Weights of a small autoregressive pixel model.
Model: 20-pixel images, layers 6.
Rows from block 2 of a small autoregressive pixel model, named by matrix and row number. Rows with one number belong to one neuron. Each number is 128 + 24 x the weight over its row's rms, rounded and kept within 0 to 255. All counts start at 0.
After each neuron's rows are labels from the 100 images, of 14976, where the neuron reaches its highest value: "responds to" is what is common among them. Only what is clearly more common there than usual is listed. The data: microscope photos of single blood and bone marrow cells. In brackets: how many of the 100.
# fc1: MLP up (model.blocks.2.mlp.fc1.weight, 1536x384), inputs 0-95
# fc2: MLP down (model.blocks.2.mlp.fc2.weight, 384x1536, transposed), outputs 0-95

fc1.599 [120 100 149 105 142 117 168 117 134 103 121 118 118 144 137 117 169 139  87 130 132 112 101 123 115  92 159 188 113 160 145 140 104 131 107  96 120 117 135 137 125 140 116 121 162 164 166 151 144 123 106 116 120 113 129 140 139  93 175 132 129 137 117 106 102 155 116 155 135 123 108 165 153 138 125 147 142 150  84 116 155 120 141  94 132 146 112 138 108 149 137 172 154 100 109 111]
fc2.599 [133 176 119 112 109 124 114 143 110 150 115 128 153 138 114 166 125 146 101 140 123 149 153 145 128 142 129 100 101 140 112 175 128 149 176 103  98 186 126 124 106 106 139 118 126 143 120 108 149 128 147 113 129 136 116 155 146 123 129 165 170 100 133  92 166  93 121 104 122 117  85 153 125 129 147 120 132 163 123 135 145 120 136 140 101 169 120 154 105 117  92 133 126 108 145 175]
responds to: cell type: erythroblast (36)

fc1.57 [156 181 181 125 140 113 145 168 124  91 141 109 138 135 112 143  77 149 140  99 119 122  82 156 109 139 140 111 114  92 125  60 103  89 143 124 106 149 130 138 126 117 125 148 174 181 105 151 101  93 117 113  75 141 130 162 119 133 130 131 138 170 129 110 124 112 131 123 105 137  81 115 135  99 122 131 118 184 142 111 132 134 196 169 135 165 108 168 128 136 154 142 164 113 152 153]
fc2.57 [151 131  90 101 140  93 140 128 133 116 144 122 114 152 127 139 129 177 141 154 145 123 154 101 118 152 133 135 136 159 138 139 139 122 177 105 122 131 101 190 166 135 144 128  81 147 144 104 149 139 108 120 155 109  66 135 121  94 146 128 144 116 109 135 110 162 141 137 128 131 134 111  78 106 122 143 137 122  96 129 133 162 110  88 146  89 156 151  92 111 138 121 102 149 104 122]
responds to: cell type: erythroblast (46)

fc1.475 [ 85 124 102 130 103 133 166 140 153 108 127  96  60 103 119 126 141 102 134 122 171 143 112 136 110 140 145 147 121 113 144 156 142 110 118 109 160 129  88 122 132 136 153 146 119 130 136 116  90  73 137 139 126 112 124 107 136  91 111 131 137 168 101 148 136 177 106 133 152 137 167 160 176 127  98 151 147  86  91  80 174 150 126 160 146 134 141 125 105 102 147 139 131 107 102 162]
fc2.475 [131 118 111  84 100  75 179  78 126 124 134 134 105 150 125  92 118 115 148 145 134 125 147 137 177 121 127 125 149  98 168 123 114 126 150 115 137 106 152  67 105 127 110 108  99  87  83 108 138 101  89 135 137 142 125 136 121 101 107 179 144 125 159 166  98 102 141  90 144 141 135 146 139 114 104 117 139 146 143  96 140 174 133 112 143 116 119 144 102 148 181  87 154 139  95 165]
responds to: smear: peripheral blood (63); cell type: lymphocyte (36)

fc1.524 [109 169 159 110 128 117 142 128 129 135 134 114 104  99 113 168 137 160  95 125 157 109 141 130 162 134 159 162 119 113 114  96 132 113  95 134 142 140  99 134 120 163 115 113  91 135 136 172 147 161 149 120 122 128  91 134 119 130 142  85 116 159 122 104 142 128 147  64 117 123 136 113 174 123 116  96 120 137 162 143  95 179 113 121  91 141 120 112 132 101 137 129 136 123 148 114]
fc2.524 [138 115 119 146 135 122 117 124 157 154 108 157 103  92 163 113 147 175 125 147 110 171 131 109 118 125 163 147 139 151 136 107 109 189 122 117 142 153  88  95 206 131 140 148 147 166  71 145 132  99  98 103 101 145 123  89 164 138 126 170  96 141 102 118 124  97 138 104 104  89 151 118 116 136 106  84 168 130 129 167 130 147 129 127 159 108 111 134  73 141 117 121 163 157 145 141]
responds to: cell type: proerythroblast (30)

fc1.140 [106 115 168 129 163 121 148 107 157  88 119  94 153  90  85 141 167 142 136 158 137 174 136 204 140 152 151 113 111 107 135  85 136 107 136 157 130 151 124  95 155  97  64 137 162 126 142 150 114 130 151 130 142 119  94 105  98 128 150 111 108  81 123 103 152 117 178 138 163  97 108 141 130  78 153 129  90 161 110 112 144 110 151 103 121 117 122 157  83 130 104 124 116  90 142 133]
fc2.140 [137  92  97  90  94 116 133 108 123 122  86 134  77 106 117 124 139 127 121 151 134 148 135 149  83 127 114 114  95 123 154 159 115 136 132  90 130 113 171 135  94  80 116 143 144 135 141  92 146 142 175 175 153  70 123 143 117 156 132 129 133 114 155 160 137 116 122 136 122 111 102 162 115 101 149  93 102 122 159 126 114 164 113 143 122 131 129  97 112 143 147 131 130 113 131 111]
responds to: cell type: erythroblast (60)

fc1.139 [118  69 105 135 134 109  97 129 126 103 146 101  95 139 158  76 157 136 102 120 117 186 121 133 164  99  85 147 115 118  81 123 146 109 113 169 115 122 154 148 133 132 162 109 101  82 143 116 153 124 138  94 164 132 126 124 132 138 168 124 104 153 106 126 134 128 115 141 126 141 143 147  88  89 126 162  87  98 154 127  88 159  98 148 120 145  50 112  72  92 154 114 115 107 147 119]
fc2.139 [108 129 122 130 119 124 117 109 103 166 172 161 123 116  87 117 155 132 132 147 146  91  93 144 122 127 125  89 190 124 125 146  78 155 155 133 111 127 100 140  92 146 137 146 141 130 133 178 135 112 146 136 139 135 127  94 134 141  94 102 111  91  87 130 130 135 142 153 119 154  99 114 147 170 126 109 179 114 104 135 129 103 128 134 111 118 135 144 118 146 105 108 162 125 138 121]
responds to: cell type: artefact (29)

fc1.235 [140 109 103 129 120 126 112 131 169 126  89 181 138 132 135  94 162 129 125 110 138 115 117  99 117 139 118 169 105 112 111 121 100 145 146 127 180  99 111 145 116 148 109  96 118  86 109 129 109 136 121 122 145 146 135 107 138 119 132 117 132 159 121 106 158 130 148  85 128 142 141 122 147 108  76 104 166 118 127 101 133 119 112 152 104 158 153 144 134  94 117  99  84 171 116 118]
fc2.235 [146 123 185 118 129 158 135 156 136  98  94  92 130 106 114 147 102 126 139 114 151 112 125  92 110 150 130 120 144 107 199 134 134 146 122 102  95 139 132 105 161 127 131 136 180 150 130 145 151 177 126 123  99 152  94 130 160 146 135  96 119 169 177 146 159 108 119 179 128 157 125 104 135 153 157 151 118 113 157 180 137 140 128 147 150 100 124 111 114 148 124 146 107 141 111 158]
responds to: cell type: promyelocyte (30)

fc1.608 [133 133 133 107 108 159 157 159 119 108 184  93 105 152 137 103 159 133 106 104 131 160 173 132 128 135 139 139 115 155  70 101 153 118 140 110 132 118 122 109 105 123 131 156 116 112 109 123 100  79 171 115 104 101 115  88 142  91 112 151 109 156 165 140 148 157 150 204 123 180  79 125 139 153  98  92 116  74 101 141 119 121 159 120 107 114 151 182 124 144 143 102 146 149 136 129]
fc2.608 [102 122 132 151 158 128 101 106 120 130 120 170 157 119 135 138 142  90 138 132  89 143 122 105 133  89 175  63 149 165 147 159 154 131 161 108 131  96 129 120  89 145 126 131 122 118 122 141 126  80 129 149 103 134 128 126 118 161 106 133 136 124 121 131 145 123 141 103  99 147  89 143 107 190 141 110 126  94 108  81 158 108 120 101  87 142 136  87 116 133 160 125 119 168 145  99]
responds to: cell type: artefact (35)

fc1.713 [131 169 138 139 133  93 138 145 102 136 116 143 114  91 146  97 161 168 154 133 134 158 115 155 118  92 138 136 136 123 138 126 126  87 149 134 163 187 143 162  94 103 160 114 106 100 148  77 122 150  84 145 130 104 139 156 150 157 118 149 103 124 134 105 140  90  91 113 120 127  99 151 125 107 130 142 149 137 146 156 128 126 146 104  84 134 139 102  83  85 131  98 145  88  94 116]
fc2.713 [153  91 135 160 125 129 154 150 150 171 135 121 121 163 106 149 119 145 113 148  83 104 161 117 165 145 151  87 168 172 138 112  94 134 153 142 187 109 144 128 138 122 121 106 136 136 120 150 139 107  99 164 115 139 156 137 149  94  94 139 114 126 101 142 172 179 120 160 114 108  64 124 144 116 162 110 168 137 145 123 119 162 118 134 136 109 174 144 111 129 117 121 100 147 148 125]
responds to: cell type: blast (37); cell type: artefact (25)

fc1.412 [101 101 124 158 120 185 115 137 117 121 130  97 162 118 124 125 144 164 118  96 173 144 117 124 124 105 156 131 103 130 103 154 150 141 171  93 141 156 143 109 116 178 128  90 123 151 146 114  98 147  95 111 146 118 137 117 139 119 145 137 120 110 180 112 138 134 144  92 142 149 157 112  97 138 153  83  92 150 154 155 136 104 104 170 132 119 103 176 124 139 154 147 144 101 115 108]
fc2.412 [142  79 100 149 122  97 101 107 169  90 152 144 114 127 138 138 117 134 126 121 105 164 107 157  80  94 111 138 134 158 171  97 117 103 168 135 123 125 162 125 162 116 156 107 123 100 134 144 165  93 112 135  94 124 174 138 106  93 100 134 125 138 166 133 127 137 129 113  74 134 122 101 169 133 125 125 117 136  72 106 117 113 106 128  82 178  81 113 148 107  87 151 135 130 145 137]
responds to: cell type: promyelocyte (25)

fc1.480 [ 73 144 133 126 127 118 101 107 104 114 128 122 123 134 125 102 172 149 164  95 159  94 124 160 133 146 119 132 153 103 178 128  94 145 123 124  64 108 127 117 112 112 170 121 112 112 122 131 124 141 101 162 126 144 144  98 114 109 124 104  72 152  96 174 154 113 171 143 130 136 153 112 134 117 139 194 116 123 159 192  97 101 168 108 149 114 110 133 157  98 133 105 135 129 102 137]
fc2.480 [102 127 148 122 142 156 121 121 149 131 131 133  94 152 170  93 149 154 136 108 114  77  79  76 151 150 150 129  90 141 161 137  89 119 110 124 168 163 113 143  79 147 148 117  99 108 155 133 140 114 150 109 129 130 126 169 132 101 149 105 205 122 126 122 173 140 125 141 164  85 135 116 118 150 151 107 154 131 144 140 141 122 128 178 134 122 119 118 110 124 133  99 125 150 164 145]
responds to: cell type: eosinophil (25)

fc1.604 [123 111 123 117 174 186 156 144 125 104 129 111 114 113 153 144 127 138 115 132 149 159 110 128 185 146 103  72 138 141 127 162  90 149 143 116 142 113 125 156 122  97 138  88 124  98 129 102 143 152 124 162  94 109  93 134  92 121  96 105 137 156 113 141 122 111 113 138 121 120  83 106 149 137  74 118 148 128 141 152 150 120 117  99 103 127 102 134 111 112 109 144 187  76 107 120]
fc2.604 [128 135 129 147 166  59 139 128 157 118 173 127 105 136 149 102 155 160 114 109 107 117 140 118 126 150 110 152  97 134  84 138 152 139 159 136  91 124  81 168 180 154 125 155 113 147 112  74 122 151 122 147 108 103 133 123 170 148 123  87  87 109 142 149  85 135 106  90 143 119 151 136 144 165 124 116 133 121 121  96 146 108 142 111 121  98 113 111 103 120 125 139 146 162 113 111]
responds to: cell type: erythroblast (45)

fc1.197 [140 126 118 122  92 141 144 118 104 166  99 121 169 135 107 134  89 156  98  88 140 160  96 107 146 134 155 127 142 162 143  96 145 115 172 189 125 114 136 155 175 117 135 115 128  99 138 137  91 133 117 154 141 104 122 141 149 151 127  90 116 168 123 136  55 132 190 163 115 124 111 111  97 106 186 167 126 158 112 166 158 147 120  79 135 119 106 119 106  96 106 154 171 109  87 118]
fc2.197 [133 110 154 142 119 135 134 122 158 113 109  95 107 119 140 113 133 153 117 139 123 130 110 143 155 118 127 124 164  82  97 145  87 118 149 107 123 161 113 105 143 140  95 111  71 151 110 126 117 115 137 123  93 150 135 127 109 148 101 175 146 173 149  92 140 131 130 130 108 127 124 189 140 172 177 114 182 124 142 155 136 156 177 105 170 105  79 162 121 102 118  97 145 148 115 119]
responds to: cell type: promyelocyte (45)

fc1.460 [106 163 115 182  91 123 114 149 118 158  95  88 121  89 142 145 140  82 117 126  82 131 125 150 126 108 115 115 117 158 117 126 125 116 142 145 123 111 100 125 122 179 167 165 153 135 113  75 143 147 138 156 154 182 149  84 119 124 156 113 162 166 125 107 103 166 123 123 129 102 115 163 136 153 145 111 150 139 133 142  93 126 142  73 119 161 100  98  70 127 126 178  96 144 158 105]
fc2.460 [121 119 142 169 122  56 130 180  95 134 128  98 128 143  72 197 146 144 116 108 155 112 101 142 151 134 148 133 148 122 152  96 109  98 137 140 171 104 102 120 119 128 101 125 136 114 158 118 155 145 139 134 169 136 125  99 144 157 123  64 120 120 114 141 159 135 134 109 149 150 102 127 117 158 125 119  93 152 141 160  80 130 116  94  95 142  89 159 127 111 145 123 129 147 147 174]
responds to: smear: peripheral blood (92)

fc1.375 [130 138 160  99 110 103  91 169 156 112 122 110 153 133 181 118 141 121  92 157 139 132 166 111 118 142 163 117 119 130  72 123 137 131 105 115 150 142 153  81 142 119 151 124 135 112 149 138 136 120 163 105 169 127 104 110 100 155 109 104 118 175 129 166 137  71 119 127 111 135 195 170 116 107 108 148 155 138 107 127 138 136 162 130 143 141 103 138 123 105 162 120 130 107 127 120]
fc2.375 [106  90 136 133 194 157 161 150 106 125 163 112 170 161 106 126 118 182 149 130  91 131  82 159 129 162 130 147 116 152  83 155 118  94 189 121 113 154  95 119 151 139 130 156 151 124 125  96  95 103 120 184 110 116 105  86 145  97 182 138 152 156 144 118 101 135 133 165 127 141 102 135 126 108 165 115 130 106 128 130 132 136 146 158 177 115 132 115 148 126 157 133 141 111 142 157]
responds to: cell type: lymphocyte (56)

fc1.365 [147 188 132 153 120 105 115 157 118 158 130 152 159 108 133 100 105 165 104 113 139 146 175 114 117 130 136 159 139 184 118 120 125 113 170 127 135  58 152 133  96 127 119  91 129 141 115 125 123 150 130 134 122 145 144 147 128 161 101 125 151 126 122 136 101 124 105 121 140 121 166 131 144 126 118 117 152  99  84 150 144 129 136 179  91  67 174 148 117 113 128 108  87 105 169 117]
fc2.365 [164 102 159 118  94 136  81  99  98 149  96 101 117 159 119 120 167 140 128 115 126 139 130 134 106 139 162 161 182 166 125 145 151 121 152 168 140 140 102 126  85 167 107 104 117 114 119  98 123 119 100 129 126 127 126 115 116 114  83 171 129 136 147 154 166 122 142 126 140 121 118 123 148 117 139 103 112 161 105 136 156 168 128 141 138 134 123 125 156 126 128 125 128 142 148 129]
responds to: cell type: segmented neutrophil (41); smear: peripheral blood (39)

fc1.683 [154 129 145 160 131 113  94 142 185  85 157 132 130  82 149 118 117 125 115 156 161 114 143 143  82 138 136 150  78 136 141 156  78 108 105 134  98 107 144 119 150 139 187 158 101 188 122 117  86 128 119 143 128 148  75 117 152 141 193 122 112 140 165 143 123 161 112 116 119  91 144 102  96 169 113 118  86 187 131 135 124 175  74 144 126 120 103 170 136  95  97  96 128 107  92  98]
fc2.683 [144  80  92 112  85 167 131 118 105 168 128 113  81 112 118 188 120 112 158 122 100  99 126 113 170 122 127  89 120 126 201 136 125 180 126 104 110 152 121 142 134 140 124 108 126 114 117 122 157 115 125  78 151 156 158 123 131 131 118  90 137 152 101 123 123 131 132 148 113 112 140 123 105 115 136 134 120 111  84 161 164 102 150 134 140 135 115 140 120 148 136 142  61 122 145 142]
responds to: cell type: promyelocyte (38)

fc1.707 [160 154 148 105 171 125 148 118 121 100 149 141 145 146 139 130 147 144 128 135 187 126 150 156 130 121 151  81 144 165 102 106 115 162  91 133 143 112 122 161 105 124 146  97 118 105 141 178 137 135 114 178 145 134 125 101 152 121 100 133 126 105 147 114 139  72 119 120 102 101 128 157 117 107 148 165 153 122 105 141 126 137 123 149 132 109 143 116 133 113 137 164 101 167 157 160]
fc2.707 [ 94 126 138 126 146 106 113 102 141 148 130 115  84 173 130 154  93 178 103 102  71  97 125  89  93 130 151 131 171 139 123 112  82 106 181 122 112 112 128 172 162 146 125 121 134 154 134 127 124 142  86 163 147 180  99 124 139 100  96 128 125 141 123 171 172 109 135 144 120 109 126 171 174 117 119  93 149  97 118 122 101 143 144 107 149 118 107 101 120 142 115  87 156 103  93 139]
responds to: cell type: lymphocyte (35)

fc1.23 [103 152 103 132 109 144 145 182 105 122 165 160 129 159  90 118 125 163  92 102 157  84 116  78 112 156 104 106 110 150 139 120 143 119 158 135  98 139 157 109 138 124 145 136 159  96 184  86 147 132 129 128 101 132  57 105 163  99 124 129 131 140  94 100 107 113 142 124 139 105 112 150 152 102 139 138 143 133 135  84 129 156 189  83 186 177 124 142  87 134 137 114 134 129 159 161]
fc2.23 [149 130 123 117 113 144 107  61 145 154 155 149 140  92 142 138 135 108 149 129 129 152 130 160 156  77 151 155 136 118 134  98 159 143 158  98 149  99 102 126 154 129 118 101  96 136 110 128 132 142 131 157 131 161 115 164 124 149 138 131 115 138 149 143 111 150 117 168 142 128 149 128 140 115 159 127  97 151 160 127 112 112  87 111 135 129 119 110 199 108 160 117 107 125 129 124]
responds to: smear: peripheral blood (37); cell type: myeloblast (30)

fc1.724 [104 143 138 152 120 128 115 134 111 153 125 106 123  99 111 103 122 106  60 130 168  91 137 135 115 113 122 113 155 128 123 113 113 116  95 132 151  81 161 106 166 141 140 147 121  98 114 111  66  95  91 119 148 131 141 129 109 118 115 127 163 147  95 110 139  93 116  98  99 130 135 110 114 143 145 139 135 180 154 121 156 136 125 127 115 122 161 161 133  99 132 141 124 143  91 141]
fc2.724 [133 120 124 120 124 101  94 141 174 134 112 170 106 129 109 118 138 103 123 108 116 120 179 161 103 103 128 128 137 158 143  98 170 126 129  99 121 149  95 102 112 131 105 133 136 112 125 142 129 107 156 155 148 125 131 123 109 150 125 109 145 201 118 119 149  94 177 104 140 141 101 114 147  94 135 124 178 135 133 122  87 153 119 144 105 121 122 106 116 160 164 169 107 112 150 138]
responds to: cell type: blast (36)

fc1.281 [135 140 127 152 164 105 152 123 140 120 148 124 152 118 128 190 120 125 149 132 140  76 145 156 142  72 120 128 111 129 144 139 130 148 120 114 131 148 158 130 151 141 142 134 149 128  91 110 108 148 129 102 122  95 144  83 142 121 173  89 136 107 156 166  82 109 117 129 127 119 123 142 133 125 107 156 112 126 128 111 107 115 150 126 130 134 132 112 161 152 128 108 101 144 152 119]
fc2.281 [110 124  92 119 127 127 120 102 127  97  87 154 137 165 126  75  99 121 137 138  90 156 140 132 111  95 132 134 143 109 144 152 177 133 113 152 115 168 128 108 117 117 157 138 111 127 148  85 145 116 121 165 132 121 128 126 120 125 117  96 129 146 125 113 130 109 122 130 172 137 148 147 131 117 145 118 141 104 146 103  97 160 128  92 131 102 191 149 133 145 121 154 110 157 130 138]
responds to: cell type: segmented neutrophil (71)

fc1.721 [122 142 213 129 111 155 144 140  61 138 112 128 127 110  85 153 151 132 171 156 104 109 122 134 127 142 110 146 123 111 134 122 124 139 158  79 118 103 145 154 169 141 143 104 126 101 145  71 119 148 131 137 184  86 129 112 138 198  77  94 107 131  99 125 123  70 164  98 121 155 120 142 120 125 141 132 132 133  94 123 122  85 114 129 111 115  69 143 167 136 142 146 134 133 115 104]
fc2.721 [126 101  90 127 135 119 119 119 155 155 117 142  72 135 115 131 105 132  92 120 139  89 142 147 157 102 168 152 146 129 182 141 182 197 115  85 127 126 103 128 106 138 101 134 118 144 138 141 154 116 129 145 102 143 120 103 144 107 142 115 122  94 149 147 143 144 127 170 128 122 156 117 152 130 109 149 141 144 155 125  98 186 137 112 126 161 155 129 142 106 114  94 155 108 131 142]
responds to: cell type: segmented neutrophil (65)

fc1.67 [133  91 136 136 143 130 116 139 172  99 116 147 137 131 120 135 123 201 135 130 150 160 192 118  97 100 151 178 155 111 124 128 138 130 113 140 153 178 184 133 151 121  44  95 143 118 140 130 107 131  81  99 137 135 185 154 136 105 128 118  93  70 169 125 147 121 149 130 132 140 150 142 108 161 205 144 163 121 149 157 164  87 160 139 120 132 139 115 173 115 124 137 103 151 142 132]
fc2.67 [144 111 149 138  70 122 121 142  90 111 145  91  80 163 105 116 107 151 149 121  96 136 112 162 148 113 132 138 106 136 100  95 153 133 141 116 145 152 102 134 119 156 168 152 165  92  81 119 115 115 115  96 127 169 123 103  93 166 115 156 137  89 176 142 123 152 133 132 131  92 126 140 135 127 123  89 122 109 148 120  92 115 121 152 137 128 150 135  65 117 138 110 153 110 155 151]
responds to: cell type: lymphocyte (35)

fc1.618 [ 79 135 137 123 155  95 155 134 158 224 153 126 118 114 128 141 151 127 107 155 189 101 114 108 115 121 123 137 160 156 174  88 136  72 105 172 115 132 140  91 117 137 106  93 130 117 117 112 104 134 144  88 178 164 121 107 123 137 126 121 125 158 109 128 146 142 168  92 149  83 111  85 139 116 137 142 138 132 135 137 122 120 159 162  95 123 149 176 102 105 121 124 126 126  69 127]
fc2.618 [128 152 156 118 108 114 165 147 152 119 146 123  71 160 129 125 143 132 117 116 118 101 109 166 105 123 147 143 117 156 145 178 168 126 101 155 122  94 110 142 114 119 114 165 115 137 113 145 147 158 170 115 141 141 139 121 138 122 118 111 135 167 161  93 101 109 134 130 121 151 117 118 165 109 123 117 144 160 108 115 136 145 108 150 180 131 132 120 130  90 112 138 100 110 105  99]
responds to: cell type: blast (36)

fc1.115 [105 148 120  84  96 196 128 114 177 153 138  97 135 143 117 141 126 151 156  96  88 135 105 160  99 132 111 104  97 108  92 114 139 149 115 134 122  91 123  97 123 109 112 123 143 114 158  96 112  84 175 138 135 135 123 113  75 138 147  82 118 171  82 116  99 112 139 184 153 139 120 145  89 102  79 117 116 135 121 131 141 187 112 139  95 117 110  94 129 128 132 114 126 104 133  90]
fc2.115 [111 109  77  93 127  92 124 105  94 142 118  82  92 191 148 135 125  92 149 115 139 166 178 105 139 129 140 121 125  89 140 144 115 118 139 125 148 134 104 151 141 120 105 138 122  99  93 103 112  91 115  87  71 113 156 125 156 132 167 140  73 100 144 118 133 176  92  89 135 140 150  98 121 154 116 132 146  96 115 151 150 163 157 144 104 130 160 113 104 114 151 131 169  99 148 116]
responds to: cell type: erythroblast (33)

fc1.543 [172 142 138 137 113 139 108 139 140 133 150 111 126 151 160 116 105 113 122 116 137 159  96 157 139 177  87  75 136  97 114 137 118 105 165 150 118 126  83 101 147  96 124 103 109 164 112 134 149 119 152  69 116 162 136 132 142 110 126 122 164 132 160 143 129 129 120 156 145  90 124 105 145 128 138 102 146 105 138  95 180 120 143  93 167 118 135 130 109 150 155 121 139 136 144 135]
fc2.543 [ 84 110  95 172 132 150 140 173 119 120 129 124  95 113  91 179 122 133 126 157 111  98 114  86 104 121 113 136 137 140 125 121 132 168  88 103 108 104 125 135  67 133 138 127 127 130 120 145 105 120 107 131 178 137  89 102  90 171  97  75 126 136 107 130 155 124 118 132 130  98 166 173 118 107 132 139 125 115 150 143 129 124 130 156 127 102 122 153 143 133 110 208 103 139 148 147]
responds to: smear: peripheral blood (48)

fc1.661 [156 155 131 120 122  80 133 109 149 116 150 150  86 131 115 163 167 114 111 122  81  85 152 141 135 113 141 126 147 135 144  96 144 150 114 138 102 161 193 115 107 196 136 148 150 140 115  76 144 175 133 134  93 143  96 139 131 123 139 138 142 125 119  75 140 118 125 157  82 121 124 129  88 149 137 138 125 128 151 137  84 154 106 113 133  93 136 107 113 133 115 126  92 143 132  87]
fc2.661 [108 109 107 100 156 107  92 124  95  94 112  91 102 159 153 156 109 102 127 128 101  98 134  80 127 135 146 151 140 107 176 125 121 158 104 137 102 121  84 127 140 122 135  90  98 139 136 105 104  72 122 102 171 152 162 138  84 124 141 110 122 149 121 154 156 116 152 103 132 129 164 153 118 101 111 145 164 137  97 149 138 113 138 143 136 100  96 118 135 142 126 133 104  94 105 128]
responds to: smear: peripheral blood (68); cell type: segmented neutrophil (46)