From a checkpoint of a small autoregressive pixel model: 10.9M parameters, 13900 steps.
Rows from block 2, named by matrix and row number. Rows with one number belong to one attention dimension. Each number is 128 + 32 x the weight over its row's rms, rounded and kept within 0 to 255. All counts start at 0. After the name is the row's rms in percent of the matrix's.
# q: attention query (model.blocks.2.attn.q.weight, 384x384), inputs 0-127
# k: attention key (model.blocks.2.attn.k.weight, 384x384), inputs 0-127
q.151 098 [136 123 104 139 133 136 116 107  95 103 101  95 111 121 152 129  72 133 124 133 178 159  95 167 122 167 106 138  75 117 163 151 122  94 150 130 123 173 124  88 139 129 121 104  92 125 163 111 128  79 176  97 111 164 109 140 114 123 118 170 121 108 209 132 139 137  51 122 171 106 175  64 107 159 132 153 150 112 120 128 140 111 101 141 136  76 135 123 176  92 100 123 131 159 157 145 113 109 163 155 126 156  94 112 145 133 159 166 196 137 124  86 117 214 112 123 137 168 182  84 144 149 122 120  20 175  82 106]
k.151 107 [ 74  39 137 150 107 157  78 100 137 101 124 147  93 107 105  54 155  94  83 152 143 119 119 132 138 123 193 159 169 164 122 144  95  97 106 145  64  65 113 142 138  34 164 192 142 143 125 159 164 135 123 185 141 129 146 141 142 175 162 151 165 157 123 185  90 101 165 182 162 108 164 128 129 114  96 151 153 124 161  83 116  98 165 115 119 126 111 121  80 102 184 133 148 115 108  84 124 186 122 155 113 198 169 123 140  88 152 122  52 130 144 141 137  81 127  74 129 121 118 131 138  77 136 150 153 178  87 151]
q.152 101 [126 102 137 178 107 152 175 165 140 116 120 100 129 208 179  92 133 110 161 150 117 154 142 107 133 174 125 132 170 125  50 109 115 145 174 123 192 159 172 120 143 132  86 131 170 115 100 158  82 127 148 109 204 107 104 144 116 129  96  64 140 152  70 255 171 111 101  98  62 168 181  75 147 122 130  87 149 146 142 186 117 145 125 117 159 112 159 102 162  94 192  72 157 117 157 136  84 126 129 101 125 141 188 101 124 178 148 121 172 125 160 128 171 148 172  72 100 112 136 139 172 103  73 171 122  70  79 112]
k.152 088 [130 156 106 160 125 130 166 133 142  92 114 152 113  57 123 101 155 112 157 119 192 110 168 131 136 110 100  88 108 154 108  76 114 125  61 116 191 171 150 117  89 132  71 105  96 132 133  85  93 149 164 134 111 124 132  88 114 113  81  97  99  85 148  74 109  85 160  75 140 153 102 202 134  61 115  75  95 138 110 128 146 121  80 104 168 103 106 104 110 201 114 149 125 123 182 127 130 178 157 117 136 104 149 114 132 131 133 110  70 185 147 108 146 104  94  75 118 125 121 135 113 139 131  69 104 130 177 135]
q.153 094 [142 135 187 116 112 131 126  87  67  94 164 134 142 101 154 112 108 141 138 145 100 161 169 110  98 114 123 118 136 155 149 124 110 147  93 139  99 169 170 125 131  98 137 103 102  81 142 110  64 188 165 148 155 114 123 154 166 138 144 116 103 133 135 190  99 132 190 146 118 122  82 142  99 144 132  91  86  88 167 148 121 102 127 110 108 131 105 113 171  71 134 118 108 154  59 157 121 122 100  91 115 113 122 153  97 167  99 131 150 161 118 122  88 171 129 107 132 128 130  59 126 131 123 180  88 172 136 146]
k.153 097 [ 96 129 151 151 155 147  92 105 128 122 142 125 169  84 104 159  81  70 108 184 105 128 114 107 120 126 100 109  74 140  91 153 163 111 117 150 193 124 184 152  98 115 123 137 107  89 136 163 102 137 137 132 118 125 141 111 159  93 158  54 103 162 161 119 129 150 125 100 124 145 120 175 109 131 193 113  90 131 188 167 143 158  87 156  84  71  92 159  90 164 107 139 149 137 205 158 143 140 159 160 148 147  97 105 157 118 160 116  91 121  90 157 117 120 129 134  65 115  82 120 127 137 134  94 133 119 143 128]
q.154 093 [ 90 113 169 109 118 139  97 171 123 117 102 123 137 140 193 136 122 104  82 170 157  80 158  86 142 136 183 130  73 147 160 152 122 118 122  86  99 124 139 136 155 119 141  84  99 205 154 118 122  98  94 172  97 137 117 100 165 165 105  87 132 137 174 100 129 155 113 116 144  78 136 135 141 171 111 120 203 127 154 109 149 120 108 124 100 118  96 138 145 134 124 143 119 147 140 132 141 150  96 109 129 164 161 145 144 116  41  97 157 101 146 172  76 113 130 169 148 168 130 176 165 184 140 117 108 124 137 131]
k.154 106 [181 183 102 122 119 110 143 138  92 203 105 151  94 157 142 128 115 158 120 148 164  74 112 138 147  94 104  90 113 122 142 137 151  60 148 160 145 222  89  83 138 141 137 179 225 129 139 141 127 135 190  85 128  78 189  91 117 124 124  86  94 149  79 124 113 117  89 112 163 141 155 169  82  40 135 136 146 142 156 146 187 123 163 145 140 108  98 112 178 111 125 148 155 112 172 114 186 114 137 116 102 119  66 108  83 121 161  89 145 111 131 110  95 170 135 102 107 139 178 108 109 170 126  90 131 104 188  66]
q.155 118 [114 129 144  99 213 128 131 147 141  82 127 111 131  84 135 103  86 122 181 134  87 161 114  99 146 135 188 173  85  53 180 108 114 117 121 127  67 125 218 129 147  80 108 142 167 122  79 146 176 181 110 136 125 117 148 124  75 122 130 159 127 118 115 166 180 130 124 136  74 160 144 123 154 140 140 136  84 161  84  89 103  99 153 168 123 141 153  87  92 119 180 127  94 127 123 194 122  88 122 108 121 169 135 141 209 200 113 112 154 114 103 123 128 124 186 143 101 198  84 119 160 130 129  88 127 100 147  61]
k.155 129 [139 140 110 106 133 142 133 125 194 104 109 127 134 118 128 151 110 130  88 112 121 116 138 127  96 134 152 110 164 173 126 168 117 107 141 120 192 127  78 161  80 134 100 124  84  47 171 117 127  73 136 108 129 177 118  77 118 100 102 102 104 124 104  95  91 160 122 129 126 174 103 146 121 134 141 153 223 113 112  69 162 141  62 133 141  87 176 167 129 129  92 157 154 160  93  79 156 143 163 133 141 104 174 111  49 108 104 105 126 132  99 170 134 154  92 129 149 141 173 175 133 148  87 165 133 146  94 138]
q.156 091 [ 99  97 148 122 116 113 147 113  99  33 181 170  84 172 147 145  95 131 130  96  93 140  94 166 123 110  74 206  75 155 100 124  92 168 157 144 160 138 136 130  95 173 111  87  83  97 168  83 133 131 182 121 192 186 158 146  94 152 184 129 107 130 148 114 182 136 137  93 145 133 128  87 101  91 150 151 135 148  27 190  94 156 127 191 134 118 153 124 184  76 130  66 129  71 137 160 131 174 136 157 112  76  99 151 211 132 116  90 107  65 148 126  92  94 157 183 130 104 155 139 117  75 101 121 105 145 125 138]
k.156 094 [132 127 177 181 102  79  86 160 149  79  97  82 157  50 117 162 116 139  97 169 138  68  38 131 105 116 112 183 153 116 158 131 132 126 163 133 113 154 146 173 165 157 168 131 187  99 151 147 146 148 197 151  90 136 175 135 128  98 125 113 161 153 101 129 131 148 115 114 138 139 121 148  85 150 112 111 128  94 129 134 154 175 144 145  90 111 104 136 148 127  60  93  99 162 169 113  96  83 134 132  77 116 113 147  61 119 114 178 122  94 149 141 165 120  89 137 192 124 165 140  77 140 112 105 233 186  75 101]